python train.py --train_examples=26041 --hop_length=320 --input="log_mel" --norm_position="pre" --inner_norm=false --positions="conv" --pooling="mean" --residual_init="scaled_by_depth" --beta1=0.9 --eps=1e-10 --final_lr_fraction=0.01
Rows from expert 1 of block 5, named by matrix and row number. Rows with one number belong to one neuron. Each number is 50 + 12 x the weight over its row's rms, rounded and kept within 0 to 99. All counts start at 0. After the name is the row's rms in percent of the matrix's.
# gate: expert gate (model.blocks.5.mlp.gate, 4x96x192), inputs 0-191
# up: expert up (model.blocks.5.mlp.up, 4x96x192), inputs 0-191
# down: expert down (model.blocks.5.mlp.down, 4x192x96, transposed), outputs 0-191
gate.27 101:44 37 50 56 57 36 40 43 57 67 39 70 51 64 47 46 49 51 33 69 75 36 57 63 40 59 48 45 64 34 69 45 60 64 83 41 56 53 58 48 54 65 36 48 52 46 67 51 60 60 53 58 57 31 38 56 39 34 55 60 39 31 34 36 46 63 64 66 53 36 50 65 72 72 48 64 55 68 40 50 40 52 57 65 25 52 57 54 64 51 72 53 29 45 24 43 46 54 56 47 64 30 61 55 21 56 60 43 69 54 20 51 38 58 42 34 42 60 33 60 54 57 53 25 42 42 33 27 46 47 47 46 52 62 56 47 17 49 54 38 55 57 44 46 65 49 45 55 68 79 48 27 44 49 60 57 59 62 53 54 51 37 37 57 43 42 48 53 44 47 59 35 38 51 68 47 34 40 60 55 53 26 41 30 54 55 50 39 47 51 46 56
up.27 101:54 53 47 56 41 63 66 57 52 33 60 32 53 47 60 48 40 42 68 41 31 69 57 37 56 43 61 53 29 53 34 52 31 37 29 60 42 49 41 50 58 39 60 60 43 48 27 56 35 41 56 37 36 71 74 44 53 57 40 37 59 62 65 63 50 46 32 40 46 68 44 37 33 44 53 41 34 43 58 61 70 51 37 40 68 43 38 47 30 47 42 51 62 57 56 70 44 63 45 44 37 68 32 43 76 38 56 59 34 48 80 40 52 43 62 58 61 49 72 36 47 35 59 56 60 52 53 67 47 48 60 61 58 41 44 53 87 54 57 67 50 50 59 47 27 56 40 52 45 28 40 67 41 44 35 54 53 48 58 46 58 66 47 42 61 64 47 33 57 49 41 65 67 36 23 42 55 72 37 46 44 78 60 68 45 49 47 72 55 53 42 49
down.27 106:52 42 35 43 56 40 37 48 58 77 31 29 47 72 57 64 55 53 28 38 63 56 69 47 39 57 66 51 33 30 69 49 42 59 77 61 58 73 58 42 67 47 28 55 41 29 47 63 59 58 43 48 38 45 42 52 50 51 44 67 22 46 27 71 33 47 51 68 41 46 37 52 52 62 55 59 52 63 59 61 47 46 43 44 44 53 69 46 67 52 42 46 39 43 16 51 33 45 66 41 61 18 51 37 68 29 51 48 65 51 50 63 43 34 40 48 57 67 69 49 38 29 49 47 56 32 30 66 61 56 31 57 46 48 39 50 42 51 64 37 43 66 59 45 50 54 40 44 65 63 57 68 40 41 41 37 41 67 46 52 51 36 31 53 69 42 50 64 60 49 58 27 58 46 58 53 55 59 55 63 45 53 55 37 52 59 41 39 44 59 29 50
gate.28 103:29 40 54 74 65 43 44 38 55 52 57 49 40 45 54 61 68 41 38 73 64 51 35 78 34 38 54 56 62 34 70 63 39 81 60 55 65 56 63 48 49 43 52 62 45 48 58 54 53 59 36 54 55 57 45 44 54 38 58 51 48 29 37 52 47 64 43 65 62 34 62 60 66 62 65 80 44 52 59 47 51 54 24 50 19 48 63 46 57 66 61 63 35 33 57 48 35 58 53 65 47 36 63 39 39 52 50 48 51 53 52 63 38 57 57 44 43 36 41 48 55 58 39 17 44 65 49 34 27 56 68 58 51 54 57 53 39 49 50 49 53 46 43 44 68 42 45 37 37 53 22 25 39 60 43 58 67 66 58 59 61 55 37 41 29 53 46 39 49 59 64 53 64 61 62 43 38 36 53 46 35 27 23 29 59 46 35 58 48 47 43 68
up.28 104:48 33 54 69 48 60 50 59 33 47 37 79 56 49 46 41 20 27 64 72 41 25 57 55 34 75 36 47 57 49 65 51 37 59 48 35 49 25 47 56 54 62 46 56 49 60 65 47 59 58 54 49 48 66 60 56 42 61 47 59 66 54 55 37 47 64 49 63 71 19 50 49 61 63 60 56 53 65 58 64 38 69 62 43 22 50 40 33 58 51 79 43 32 60 41 56 49 43 51 60 50 44 52 47 25 65 62 43 55 50 47 54 55 62 32 39 42 46 34 51 55 67 58 29 67 40 43 16 58 37 55 51 49 63 54 60 32 60 52 47 54 49 36 40 52 58 43 33 49 40 34 24 38 58 46 66 47 60 61 59 59 44 51 40 51 62 39 53 36 59 45 49 28 37 58 67 33 39 76 36 53 43 56 53 39 62 32 53 59 54 53 63
down.28 105:49 37 49 68 45 47 58 64 43 40 70 74 57 61 35 48 27 16 60 61 58 44 53 43 49 37 48 48 46 57 46 76 41 48 48 55 35 33 34 67 38 74 57 74 42 69 41 64 56 34 38 52 58 49 49 50 56 44 48 39 55 65 55 38 74 61 55 39 66 45 70 50 51 60 53 45 53 56 65 40 68 70 60 45 37 47 35 42 29 55 73 35 44 67 67 47 52 45 23 34 47 57 40 59 32 57 60 40 26 37 55 55 52 68 58 39 32 30 41 54 66 49 50 44 59 65 37 23 39 51 77 36 40 55 64 52 52 60 39 55 63 58 34 33 37 40 40 63 45 56 43 40 34 67 51 73 53 51 64 52 55 60 55 36 36 57 64 37 45 55 48 53 39 63 34 40 44 57 59 34 48 52 41 50 44 58 52 70 54 57 42 58
gate.29 085:33 60 77 32 59 26 51 53 61 50 51 54 43 54 44 45 48 67 56 46 55 59 43 37 61 65 54 70 33 50 53 26 32 62 43 40 47 38 25 47 22 49 44 56 53 50 54 42 52 50 29 62 87 40 45 52 52 56 66 34 40 85 49 59 65 32 71 55 58 66 49 63 28 51 35 50 44 35 43 41 64 28 51 53 61 79 59 42 51 51 42 41 50 44 48 54 50 63 57 37 46 53 60 64 47 62 28 43 47 42 66 19 58 32 39 53 58 40 44 47 46 53 57 65 49 38 64 49 57 60 47 58 50 66 32 47 51 48 49 60 55 52 39 57 50 47 69 54 43 53 70 53 71 52 49 43 54 56 51 24 35 38 67 21 62 54 45 57 48 60 59 43 46 70 34 55 60 39 47 62 34 39 65 70 44 48 61 33 54 60 56 64
up.29 079:52 64 46 48 43 34 41 41 37 43 75 35 62 37 65 38 63 48 43 32 51 77 39 51 68 34 64 43 21 44 49 60 54 48 34 55 45 76 49 38 70 39 60 63 54 47 19 61 37 46 54 62 44 64 44 41 56 23 54 40 38 30 51 62 45 39 30 41 62 53 55 72 63 56 60 52 52 64 55 44 55 42 35 40 54 29 58 49 64 65 55 64 53 46 56 51 39 46 52 56 31 53 56 61 81 43 53 61 43 41 59 57 28 52 69 56 62 40 61 58 48 45 54 64 48 57 48 52 33 67 65 50 45 60 49 48 67 52 64 48 55 51 74 48 57 58 42 42 50 62 32 44 42 60 34 45 61 44 41 57 51 58 24 55 26 61 41 42 74 40 57 75 68 47 52 33 60 57 50 42 55 51 18 44 36 26 51 64 46 44 46 34
down.29 088:62 46 30 67 38 82 56 35 74 43 55 46 63 52 47 58 65 53 41 20 56 47 71 57 47 54 49 44 34 44 61 56 58 39 72 43 55 64 63 61 64 42 32 50 64 32 52 34 54 60 51 34 40 47 64 63 39 51 33 64 38 45 55 52 32 60 52 65 30 54 28 37 55 44 51 50 33 56 41 78 43 58 55 67 55 47 42 41 56 52 45 64 56 45 36 45 56 44 44 38 46 50 44 46 62 32 62 44 71 61 47 63 59 50 47 52 52 54 50 57 53 32 36 56 43 45 41 80 77 30 16 69 44 30 59 48 45 33 48 60 44 46 80 48 49 63 30 54 64 52 51 59 40 38 38 61 33 46 43 47 35 44 52 74 65 45 56 40 49 37 35 30 49 41 40 57 47 64 56 47 51 61 79 55 56 49 39 51 51 40 42 37
gate.30 098:59 51 65 69 67 41 49 54 34 35 71 54 57 40 56 26 58 28 57 57 39 63 42 36 66 54 57 58 56 55 52 63 51 46 32 36 70 51 21 50 45 59 57 60 67 51 44 32 39 29 50 61 60 57 55 59 56 42 33 38 60 50 52 51 61 62 59 48 52 48 58 69 43 56 71 41 49 78 60 61 54 46 46 59 15 39 40 40 45 49 64 30 39 50 38 58 30 56 39 40 36 64 66 30 56 40 67 29 64 56 50 35 33 49 60 44 62 38 44 36 55 59 66 32 61 50 68 39 32 43 52 59 58 71 65 66 60 73 62 63 53 26 51 58 39 66 55 49 37 55 30 52 28 51 40 48 47 48 48 55 43 53 45 53 43 71 37 41 52 41 52 62 57 39 44 64 49 50 54 41 49 43 35 53 19 31 37 68 52 50 53 48
up.30 086:29 57 46 37 28 63 52 53 56 64 43 48 38 52 41 68 31 72 53 50 55 45 58 60 48 39 44 33 38 48 51 45 51 69 57 69 28 45 76 40 45 41 49 46 40 47 50 58 49 59 49 51 38 34 54 32 39 59 74 66 43 32 34 50 41 29 36 54 65 48 51 43 47 44 35 61 54 17 34 39 50 51 55 40 81 62 60 54 68 48 51 69 58 60 66 60 66 40 57 59 60 46 24 65 55 77 23 62 39 51 59 75 53 52 52 45 43 50 56 60 47 28 33 73 33 50 42 50 63 49 42 40 40 30 45 30 55 34 40 42 43 64 57 40 57 28 51 53 54 45 71 32 77 39 71 46 59 56 47 54 58 48 53 56 42 38 59 48 53 64 56 53 53 65 65 41 52 47 40 51 49 61 63 49 71 51 71 33 50 42 51 53
down.30 088:47 49 46 52 45 53 41 53 55 54 38 34 48 38 52 33 47 76 51 29 55 48 68 41 65 53 44 67 06 35 72 38 43 52 65 44 46 67 33 69 70 50 60 31 47 35 56 42 53 42 58 43 64 49 41 52 49 64 71 51 62 34 33 70 41 46 56 62 66 54 35 54 44 51 49 47 44 45 57 44 47 27 42 63 41 42 42 55 52 64 69 47 43 41 32 62 23 60 61 46 35 57 47 30 57 65 19 58 54 68 47 46 26 57 46 35 67 59 71 53 30 33 51 60 44 56 58 49 64 56 60 65 37 30 49 51 61 53 61 57 55 60 81 45 45 56 38 39 34 56 36 52 39 41 42 47 57 52 34 32 62 48 44 67 50 47 43 72 63 40 61 57 58 37 58 39 53 51 35 54 33 63 56 61 44 70 51 60 51 54 34 65
gate.31 113:48 66 57 43 72 45 56 40 36 51 57 34 39 30 67 44 80 55 44 36 42 67 60 54 69 28 62 30 48 59 57 49 49 54 32 39 68 52 50 39 52 30 71 41 46 33 36 34 35 53 50 56 56 45 60 42 51 69 59 58 54 46 54 53 48 47 36 45 50 47 41 47 50 39 66 58 50 47 53 53 60 54 49 38 72 41 48 44 58 44 44 61 62 39 72 62 57 60 55 37 55 67 47 43 66 44 41 34 35 49 56 45 47 64 57 44 71 62 69 59 41 48 46 68 43 30 53 61 44 58 41 72 66 60 76 37 69 33 55 50 45 27 75 49 46 49 49 62 24 28 27 48 42 44 59 40 42 35 28 43 41 50 40 76 39 54 38 54 59 44 66 79 68 38 48 48 48 45 38 52 73 48 44 50 27 24 57 63 54 44 55 41
up.31 115:52 44 38 63 30 61 50 53 69 59 57 72 54 60 45 70 33 48 46 77 54 26 52 51 40 56 31 62 59 40 51 54 56 51 72 56 32 58 52 65 44 53 30 50 59 50 64 50 79 51 54 41 38 32 32 54 46 49 50 62 35 53 33 52 54 59 62 59 50 55 34 41 38 57 37 55 37 61 48 58 42 56 54 71 35 68 66 53 34 50 52 49 43 54 30 22 49 49 54 61 54 41 43 57 35 56 57 49 60 57 54 73 50 36 45 44 26 39 43 32 51 37 49 29 58 61 43 44 69 45 42 39 38 49 31 46 34 51 44 51 41 57 19 58 41 44 58 62 83 62 67 58 55 50 56 56 64 78 59 65 54 43 59 42 73 33 69 52 41 50 44 28 52 60 57 44 43 45 67 43 41 53 58 51 86 70 48 40 49 58 43 60
down.31 103:52 74 70 50 69 61 46 66 54 41 36 50 56 21 36 36 44 68 55 37 34 44 71 27 52 64 37 50 47 37 60 48 42 39 38 27 70 37 33 59 41 56 50 35 57 48 60 44 46 55 50 51 53 77 66 62 54 63 59 47 79 54 55 46 65 46 54 54 59 52 64 45 53 32 43 28 59 52 60 51 43 58 48 47 49 30 25 44 48 61 57 32 68 64 53 67 62 56 40 44 34 75 62 31 45 63 36 34 49 53 40 47 54 64 37 40 26 55 34 70 48 61 66 57 52 25 74 41 48 41 66 45 53 47 60 55 62 61 63 37 68 35 43 36 44 40 58 50 64 52 46 39 58 21 51 49 29 37 43 51 49 58 58 25 49 34 49 50 44 59 43 53 59 51 49 72 51 46 60 58 54 48 41 43 25 57 61 52 44 64 61 42
gate.32 115:43 37 28 38 49 28 37 35 64 45 54 35 56 68 51 58 72 40 35 53 45 38 49 75 37 47 44 55 66 49 44 48 77 44 45 32 67 64 58 49 65 51 55 55 70 36 51 52 35 55 59 62 38 55 62 74 44 54 37 50 52 39 46 25 40 88 51 48 45 26 38 55 69 53 75 67 70 69 44 59 33 54 39 65 37 44 50 57 50 45 50 60 33 48 40 49 39 49 60 46 66 43 62 43 37 40 56 66 69 39 49 48 53 57 47 37 45 48 42 43 80 56 50 34 55 46 48 43 52 49 33 53 68 46 60 55 47 38 47 61 50 58 47 41 69 68 53 43 53 51 37 48 46 57 32 76 40 49 57 37 28 69 60 63 36 62 48 32 41 29 40 50 41 35 35 48 35 50 46 62 42 58 59 41 55 47 26 52 58 23 60 54
up.32 110:52 59 55 24 46 44 67 57 49 78 45 64 52 51 47 45 51 70 35 40 56 45 54 52 58 33 41 31 53 53 42 50 59 50 62 59 42 62 56 41 41 38 47 41 75 53 56 27 62 50 58 64 32 30 42 40 44 44 67 72 51 53 41 55 52 30 48 49 45 67 40 53 43 38 56 44 48 42 44 56 41 37 62 53 75 59 69 59 54 57 32 49 66 51 51 37 86 51 51 53 50 50 40 62 53 60 25 51 56 74 54 47 36 49 54 44 49 58 44 63 29 47 34 67 18 49 60 66 56 40 45 29 46 21 47 43 33 30 35 32 25 33 55 65 51 39 49 56 54 70 67 58 68 37 58 39 53 52 39 60 43 48 54 71 46 37 72 80 65 51 65 58 53 52 59 48 60 43 53 53 73 50 53 58 61 44 61 34 47 37 55 42
down.32 109:44 51 46 31 43 38 43 37 46 44 55 45 51 39 57 41 64 71 56 43 55 53 58 71 69 46 58 46 50 66 51 24 68 47 52 38 52 43 64 38 52 43 55 33 69 45 64 36 37 69 45 65 59 43 47 49 51 44 71 55 58 37 53 39 40 54 30 52 52 54 46 74 42 39 52 62 51 28 18 42 41 38 51 61 65 71 66 52 71 49 51 66 66 38 53 69 67 55 50 55 75 57 54 60 41 74 25 46 72 48 35 42 45 54 59 65 71 50 54 62 59 60 40 62 38 40 50 51 38 39 39 57 48 39 50 41 39 45 43 56 36 37 55 71 55 60 47 36 30 43 55 29 71 51 59 50 48 41 32 35 34 49 52 61 41 64 47 44 48 55 57 61 49 51 47 31 49 32 29 72 68 33 60 55 42 31 71 23 55 37 63 52
gate.33 110:60 64 44 57 45 60 50 49 47 41 63 47 48 41 33 68 48 31 52 55 22 55 45 45 45 42 52 41 55 55 41 72 45 37 62 56 47 71 52 35 46 34 40 51 45 39 25 67 43 49 57 42 25 52 51 34 46 43 42 57 37 56 58 49 62 48 59 37 57 44 48 40 60 48 65 48 52 56 73 45 53 61 28 34 63 43 43 44 43 40 55 54 65 48 68 39 51 41 40 61 47 37 44 47 79 34 64 65 33 35 59 68 56 75 66 57 35 48 45 71 46 58 30 51 62 51 28 45 48 61 62 31 41 50 66 60 43 40 59 41 52 60 61 44 51 39 44 32 53 50 44 43 39 56 70 45 49 40 48 86 40 55 40 53 56 43 61 41 46 43 45 75 57 60 58 69 71 52 71 31 77 54 33 24 53 33 57 75 39 41 55 26
up.33 114:26 43 65 50 72 30 45 50 64 51 73 39 56 61 51 43 73 42 51 54 60 68 60 38 71 33 69 70 36 39 47 56 44 66 35 53 76 50 36 63 45 35 76 59 65 52 37 43 54 39 40 57 56 43 52 59 59 47 49 31 47 57 26 52 54 53 56 43 61 57 56 74 35 81 59 55 31 55 44 62 61 22 65 55 52 35 49 32 43 53 64 39 31 48 53 56 51 55 57 36 47 56 74 27 51 43 51 37 54 60 47 44 30 42 60 27 59 49 68 41 64 23 60 59 49 55 59 37 35 45 53 67 48 58 60 66 65 67 48 66 42 41 47 42 27 51 55 60 29 59 50 42 48 38 39 39 41 65 54 46 41 49 45 49 46 62 41 42 47 57 55 64 74 47 29 51 43 51 31 57 45 49 52 49 42 33 51 39 59 60 40 64
down.33 106:46 60 40 73 42 52 22 45 46 31 47 40 57 44 54 58 39 43 44 39 49 61 55 59 41 60 45 65 44 27 55 65 48 59 55 31 37 51 68 49 67 51 29 54 40 48 20 67 34 63 45 46 61 63 62 53 67 41 39 44 50 50 60 54 39 63 66 47 42 58 62 39 68 55 35 52 64 38 60 39 50 56 43 28 40 34 27 46 45 83 39 42 37 59 46 69 19 59 42 42 45 62 47 43 68 36 71 36 48 38 43 36 41 54 40 67 50 43 49 62 55 55 49 38 68 61 38 60 39 44 59 62 49 71 60 62 41 59 68 60 80 66 52 46 58 59 39 43 39 58 38 47 45 48 41 56 50 49 35 55 64 43 35 49 57 51 51 30 53 31 71 50 57 47 58 48 56 65 78 61 36 47 35 40 26 60 46 72 36 55 51 63
gate.34 101:50 51 57 62 65 46 31 46 46 58 59 50 45 47 41 62 61 46 46 59 50 45 69 58 34 59 52 47 63 41 66 61 63 44 54 38 80 29 56 71 64 59 55 26 48 40 56 52 57 58 48 48 69 37 44 56 49 54 47 55 43 43 36 39 44 72 51 56 55 33 44 53 80 54 44 53 71 61 29 59 25 60 58 66 33 42 52 37 62 44 75 49 45 55 49 41 42 43 76 54 73 45 60 32 30 59 53 40 77 46 29 73 55 45 40 36 31 52 51 47 62 57 48 27 43 37 41 27 42 56 42 45 60 78 72 49 41 49 47 40 61 50 50 43 61 42 58 69 48 42 38 24 32 59 58 36 39 42 62 47 40 46 41 63 39 53 68 46 43 45 48 33 57 46 62 54 25 38 48 55 43 37 50 22 45 43 61 35 33 48 50 44
up.34 097:59 55 60 62 76 47 39 47 51 59 44 49 47 39 45 54 65 63 45 61 48 46 65 56 39 70 45 55 59 37 69 51 52 38 54 34 81 26 62 76 59 65 50 33 48 50 65 44 59 63 47 37 71 37 49 56 46 53 54 45 53 41 43 45 48 65 50 61 56 41 53 49 70 54 39 52 74 63 33 59 26 55 58 67 29 39 38 46 63 60 64 40 48 56 46 45 42 56 77 53 64 57 63 29 31 63 50 37 72 55 20 60 57 37 34 35 32 54 43 50 53 61 57 25 47 49 54 32 48 48 49 52 52 77 67 47 37 51 42 46 64 45 36 43 60 48 57 64 47 47 38 29 32 52 57 40 37 50 60 43 52 37 50 58 43 54 65 54 49 48 44 33 56 44 67 52 15 32 58 59 34 24 46 29 35 56 55 39 36 59 45 51
down.34 101:73 58 60 61 34 78 65 55 50 25 60 65 77 41 37 31 38 42 64 55 56 43 44 33 72 51 45 52 58 66 47 57 51 29 18 25 41 40 23 66 36 68 62 62 46 58 48 50 50 33 60 30 48 69 52 53 46 53 48 43 66 50 79 35 46 47 49 49 58 55 69 31 49 41 66 33 34 55 64 41 67 66 57 50 57 51 39 55 24 47 54 43 63 62 59 64 61 35 24 39 41 81 51 55 50 57 55 48 22 41 47 33 63 56 61 51 57 40 49 68 62 50 63 53 45 60 48 42 53 56 53 36 40 29 46 43 63 49 61 57 52 32 64 52 43 57 39 56 49 54 46 51 53 49 50 63 46 28 58 45 49 52 62 53 51 73 38 43 50 46 38 61 44 39 47 59 49 50 59 37 63 54 46 69 48 51 60 66 57 44 54 32
gate.35 113:38 27 51 45 60 33 31 48 43 36 47 47 20 63 66 60 45 41 58 54 46 57 75 66 32 46 72 32 31 51 69 49 29 60 63 44 56 30 61 51 64 43 50 48 36 50 51 64 39 56 34 51 57 57 56 52 62 62 49 54 61 41 45 35 57 77 44 55 45 36 47 48 60 84 39 62 46 40 51 54 55 63 33 44 57 54 33 41 53 31 57 56 24 47 51 55 41 72 58 53 79 39 54 26 37 43 59 47 38 48 51 43 53 64 51 55 39 74 56 49 63 47 45 39 48 33 28 45 28 55 57 64 61 54 56 38 61 62 48 54 50 61 50 42 47 32 32 64 60 33 29 45 40 55 57 62 59 57 51 46 70 57 30 32 52 48 40 39 39 62 57 45 50 53 36 36 44 63 25 53 59 44 57 31 27 54 60 54 60 72 45 60
up.35 106:58 18 39 59 55 61 65 46 40 34 39 50 43 59 53 70 47 35 61 48 59 60 55 66 33 49 63 44 40 47 59 57 33 51 68 49 49 42 66 56 67 46 54 64 34 43 49 61 46 56 53 20 37 66 59 57 72 44 37 46 68 35 64 51 50 76 49 66 41 36 45 36 70 77 48 66 37 47 56 60 63 57 21 34 46 38 20 38 56 42 48 59 37 36 45 58 44 66 56 60 53 35 26 42 45 34 67 50 41 55 61 53 55 42 46 53 40 60 38 40 65 48 41 32 66 61 45 56 40 56 60 71 62 54 57 53 44 49 41 54 66 52 44 35 47 50 37 44 59 45 41 49 33 53 38 75 48 58 61 45 77 63 41 35 64 56 65 37 41 44 49 40 48 38 53 28 43 69 65 49 30 44 42 38 53 65 32 69 53 60 40 68
down.35 119:68 64 62 59 43 68 51 50 61 48 48 45 59 42 49 49 43 46 67 36 36 46 75 32 41 71 44 51 31 43 72 59 42 37 46 50 42 43 41 61 51 43 45 42 53 41 62 58 63 53 38 35 45 55 53 51 55 56 47 30 49 64 58 65 50 32 49 72 58 61 43 29 46 39 35 33 33 62 58 48 51 52 46 68 57 49 33 28 52 30 56 53 57 50 50 49 59 51 61 59 22 50 51 52 64 48 57 41 30 56 56 52 75 47 34 39 21 36 35 53 40 35 58 53 58 41 56 53 65 61 54 31 38 51 45 62 72 37 56 44 72 64 63 17 37 38 48 63 79 59 60 50 32 40 39 50 44 52 58 56 55 40 53 29 58 21 52 60 43 58 30 34 54 52 57 76 71 59 59 41 46 75 50 64 55 59 47 47 63 69 53 37
gate.36 103:61 47 61 52 51 46 53 37 32 43 60 49 50 60 46 47 64 37 37 69 42 53 28 67 50 56 59 47 75 37 38 59 50 35 33 38 65 41 52 33 43 50 68 51 59 39 55 46 20 49 66 56 42 58 79 64 31 39 34 33 63 41 52 35 52 72 51 33 34 42 57 53 69 45 59 59 66 66 32 54 37 57 34 54 44 30 42 55 34 59 48 59 51 35 49 47 60 58 58 46 66 52 69 43 26 32 75 53 77 65 51 41 49 53 58 42 49 42 45 42 60 70 61 33 43 52 61 60 29 49 42 43 83 72 60 55 48 64 58 59 51 33 39 64 60 57 68 43 41 41 35 51 38 69 54 52 45 51 52 45 37 53 58 49 34 70 45 43 44 48 55 63 58 40 43 60 36 52 48 58 42 32 42 30 39 38 40 38 44 50 78 42
up.36 107:64 47 69 60 52 48 55 41 30 33 67 54 49 57 40 52 68 34 45 71 42 54 19 65 57 44 62 47 74 41 40 65 40 27 30 39 72 42 52 38 36 47 70 57 62 44 51 50 28 46 55 52 55 60 68 54 36 41 45 32 59 45 57 28 59 67 51 36 45 44 66 52 68 45 61 53 51 55 39 53 45 59 37 53 48 38 48 49 40 57 54 60 54 36 54 41 60 56 49 52 62 50 66 45 35 46 67 52 72 64 56 49 51 54 62 50 47 39 46 42 63 71 57 27 42 55 64 47 25 55 49 48 74 66 59 53 50 63 56 58 47 30 41 63 64 50 62 45 30 28 33 36 48 73 60 47 53 43 51 55 42 48 52 51 27 77 46 39 44 59 64 68 65 45 52 56 37 39 47 48 46 21 35 22 37 33 48 42 40 53 75 38
down.36 095:57 50 59 42 39 63 60 49 67 43 51 67 53 61 38 50 54 29 52 48 55 38 37 55 57 39 45 62 74 63 31 60 40 42 30 63 45 60 42 48 47 64 47 67 30 60 53 53 47 42 64 35 57 57 35 37 29 50 20 38 46 63 60 39 57 46 60 39 19 43 51 38 51 21 63 52 48 47 48 43 51 76 53 57 68 54 54 73 32 38 19 59 70 37 67 38 71 35 39 35 42 71 39 64 46 29 78 63 31 44 46 50 71 50 60 48 55 55 44 54 48 63 51 63 46 71 63 72 58 48 53 35 52 47 55 62 44 59 46 47 51 47 46 41 50 52 56 58 35 30 49 77 37 62 54 52 45 41 49 57 47 45 69 65 55 57 33 55 36 54 37 65 33 41 47 49 29 70 64 47 53 63 60 46 69 53 35 50 47 54 53 40
gate.37 082:64 54 41 54 37 61 42 49 54 69 41 60 62 52 43 47 32 54 47 52 52 35 54 42 39 74 38 66 50 45 52 52 67 54 63 50 22 39 54 65 50 57 34 33 55 41 60 47 57 60 63 35 44 25 39 57 59 55 38 45 46 62 43 63 33 45 63 68 37 52 28 48 52 54 47 54 67 84 39 57 29 46 56 68 34 62 56 44 47 42 45 54 45 37 28 42 43 33 67 57 40 40 37 62 39 45 56 57 74 54 39 59 59 42 27 54 29 52 22 52 50 47 52 54 57 58 51 59 69 61 41 34 47 60 39 49 38 35 51 30 63 54 37 43 54 51 62 47 73 67 73 71 33 52 40 41 33 56 75 50 50 35 61 48 66 34 61 72 46 42 37 26 37 46 55 68 55 57 75 57 49 71 46 51 59 62 39 34 43 49 48 54
up.37 086:68 49 37 60 34 67 41 54 57 66 45 64 61 50 44 53 27 48 51 51 59 34 55 48 36 72 32 66 49 45 45 51 64 49 67 53 25 35 56 66 44 60 31 37 50 45 61 46 62 56 57 34 43 25 36 61 66 55 38 49 41 62 51 56 36 43 72 63 35 50 28 45 44 53 45 52 67 77 43 59 31 54 57 60 31 66 56 46 43 45 50 52 44 43 36 43 42 29 65 52 42 38 32 60 40 47 61 53 74 49 38 60 60 40 25 57 38 51 31 48 53 41 51 52 64 61 46 55 72 55 41 36 42 66 42 54 38 37 52 36 55 64 36 48 51 57 62 50 75 65 75 72 35 51 45 44 31 52 75 50 55 42 64 45 66 37 67 67 40 38 34 22 35 47 52 65 54 58 74 55 52 66 50 54 58 63 37 43 50 50 44 50
down.37 098:63 61 45 46 48 55 64 60 34 36 66 47 47 25 65 21 50 54 54 52 43 51 51 42 65 48 57 50 63 47 25 39 46 37 11 27 56 29 44 53 44 47 69 53 58 68 41 30 32 55 42 53 55 55 57 44 47 48 55 48 68 52 64 36 48 62 15 38 46 31 62 51 47 53 42 37 45 64 53 52 63 47 67 44 64 35 34 46 46 56 44 34 36 65 51 58 51 44 41 54 40 68 62 60 51 44 56 48 28 55 53 40 42 55 34 43 54 50 61 46 61 59 64 51 46 57 83 56 46 60 56 54 59 49 40 39 69 75 47 66 35 33 46 50 46 62 41 55 34 53 31 63 68 65 61 64 66 45 54 49 62 62 45 58 34 66 26 36 53 71 44 63 35 41 49 46 53 53 43 66 57 51 40 64 20 48 29 46 67 58 49 49
gate.38 091:56 50 41 46 48 60 56 57 21 43 44 43 36 42 64 58 55 47 48 35 35 70 50 58 39 50 54 18 50 67 50 66 55 50 53 67 61 41 72 24 70 18 51 50 53 46 48 48 39 51 55 54 41 55 72 43 70 58 43 81 52 36 61 57 54 39 32 43 47 47 33 47 48 47 61 41 58 43 58 71 54 51 16 36 70 30 22 56 52 39 41 52 58 42 75 68 62 61 49 64 35 54 36 43 65 48 47 54 45 52 49 48 45 69 56 55 59 65 39 49 41 59 29 57 44 60 43 57 50 31 64 55 54 34 68 53 63 37 38 47 51 44 76 43 47 50 33 46 58 39 34 48 53 36 43 53 44 27 61 65 53 74 51 67 55 61 58 56 50 37 45 68 41 39 45 53 60 60 56 46 73 62 49 37 33 36 43 69 60 41 52 35
up.38 087:55 39 51 50 46 54 55 66 21 38 53 47 42 39 60 49 52 43 60 38 33 70 51 51 35 49 55 23 45 67 52 51 52 49 50 60 52 29 61 22 63 26 47 48 51 47 53 51 49 64 39 51 42 61 71 49 73 71 45 88 55 55 64 48 49 34 22 51 51 45 35 42 41 45 57 36 56 30 60 67 61 52 30 24 63 45 36 35 55 48 50 57 64 40 72 66 60 57 41 72 35 60 35 52 57 50 51 44 38 44 60 51 48 72 51 62 59 58 33 54 41 63 32 58 55 54 40 55 46 35 66 57 41 36 58 50 66 40 46 42 53 47 75 44 35 49 36 40 54 34 39 46 55 50 42 53 39 23 63 64 58 64 51 53 64 66 54 56 43 40 50 64 44 38 54 58 70 59 56 48 77 61 55 50 30 39 46 67 67 43 50 30
down.38 083:61 48 43 32 45 37 66 40 70 60 65 40 54 66 49 49 63 45 46 35 49 46 50 47 60 36 56 48 50 41 23 70 59 50 36 59 45 70 45 53 35 48 41 52 69 39 40 41 68 57 58 61 35 24 32 45 37 34 41 46 23 60 32 61 44 48 42 39 26 48 28 58 39 56 56 52 48 60 34 67 47 50 53 83 57 47 61 57 49 30 34 69 48 31 49 32 62 50 56 54 30 37 44 52 61 36 60 70 59 56 47 66 37 47 49 58 40 64 61 26 48 44 50 69 51 66 60 71 67 47 45 39 61 41 47 34 68 51 37 54 47 46 66 48 52 65 50 46 50 49 40 60 39 73 49 47 43 44 65 59 59 47 61 71 44 61 38 53 41 55 23 52 40 42 31 38 48 67 43 70 48 58 63 51 69 53 20 37 66 56 39 42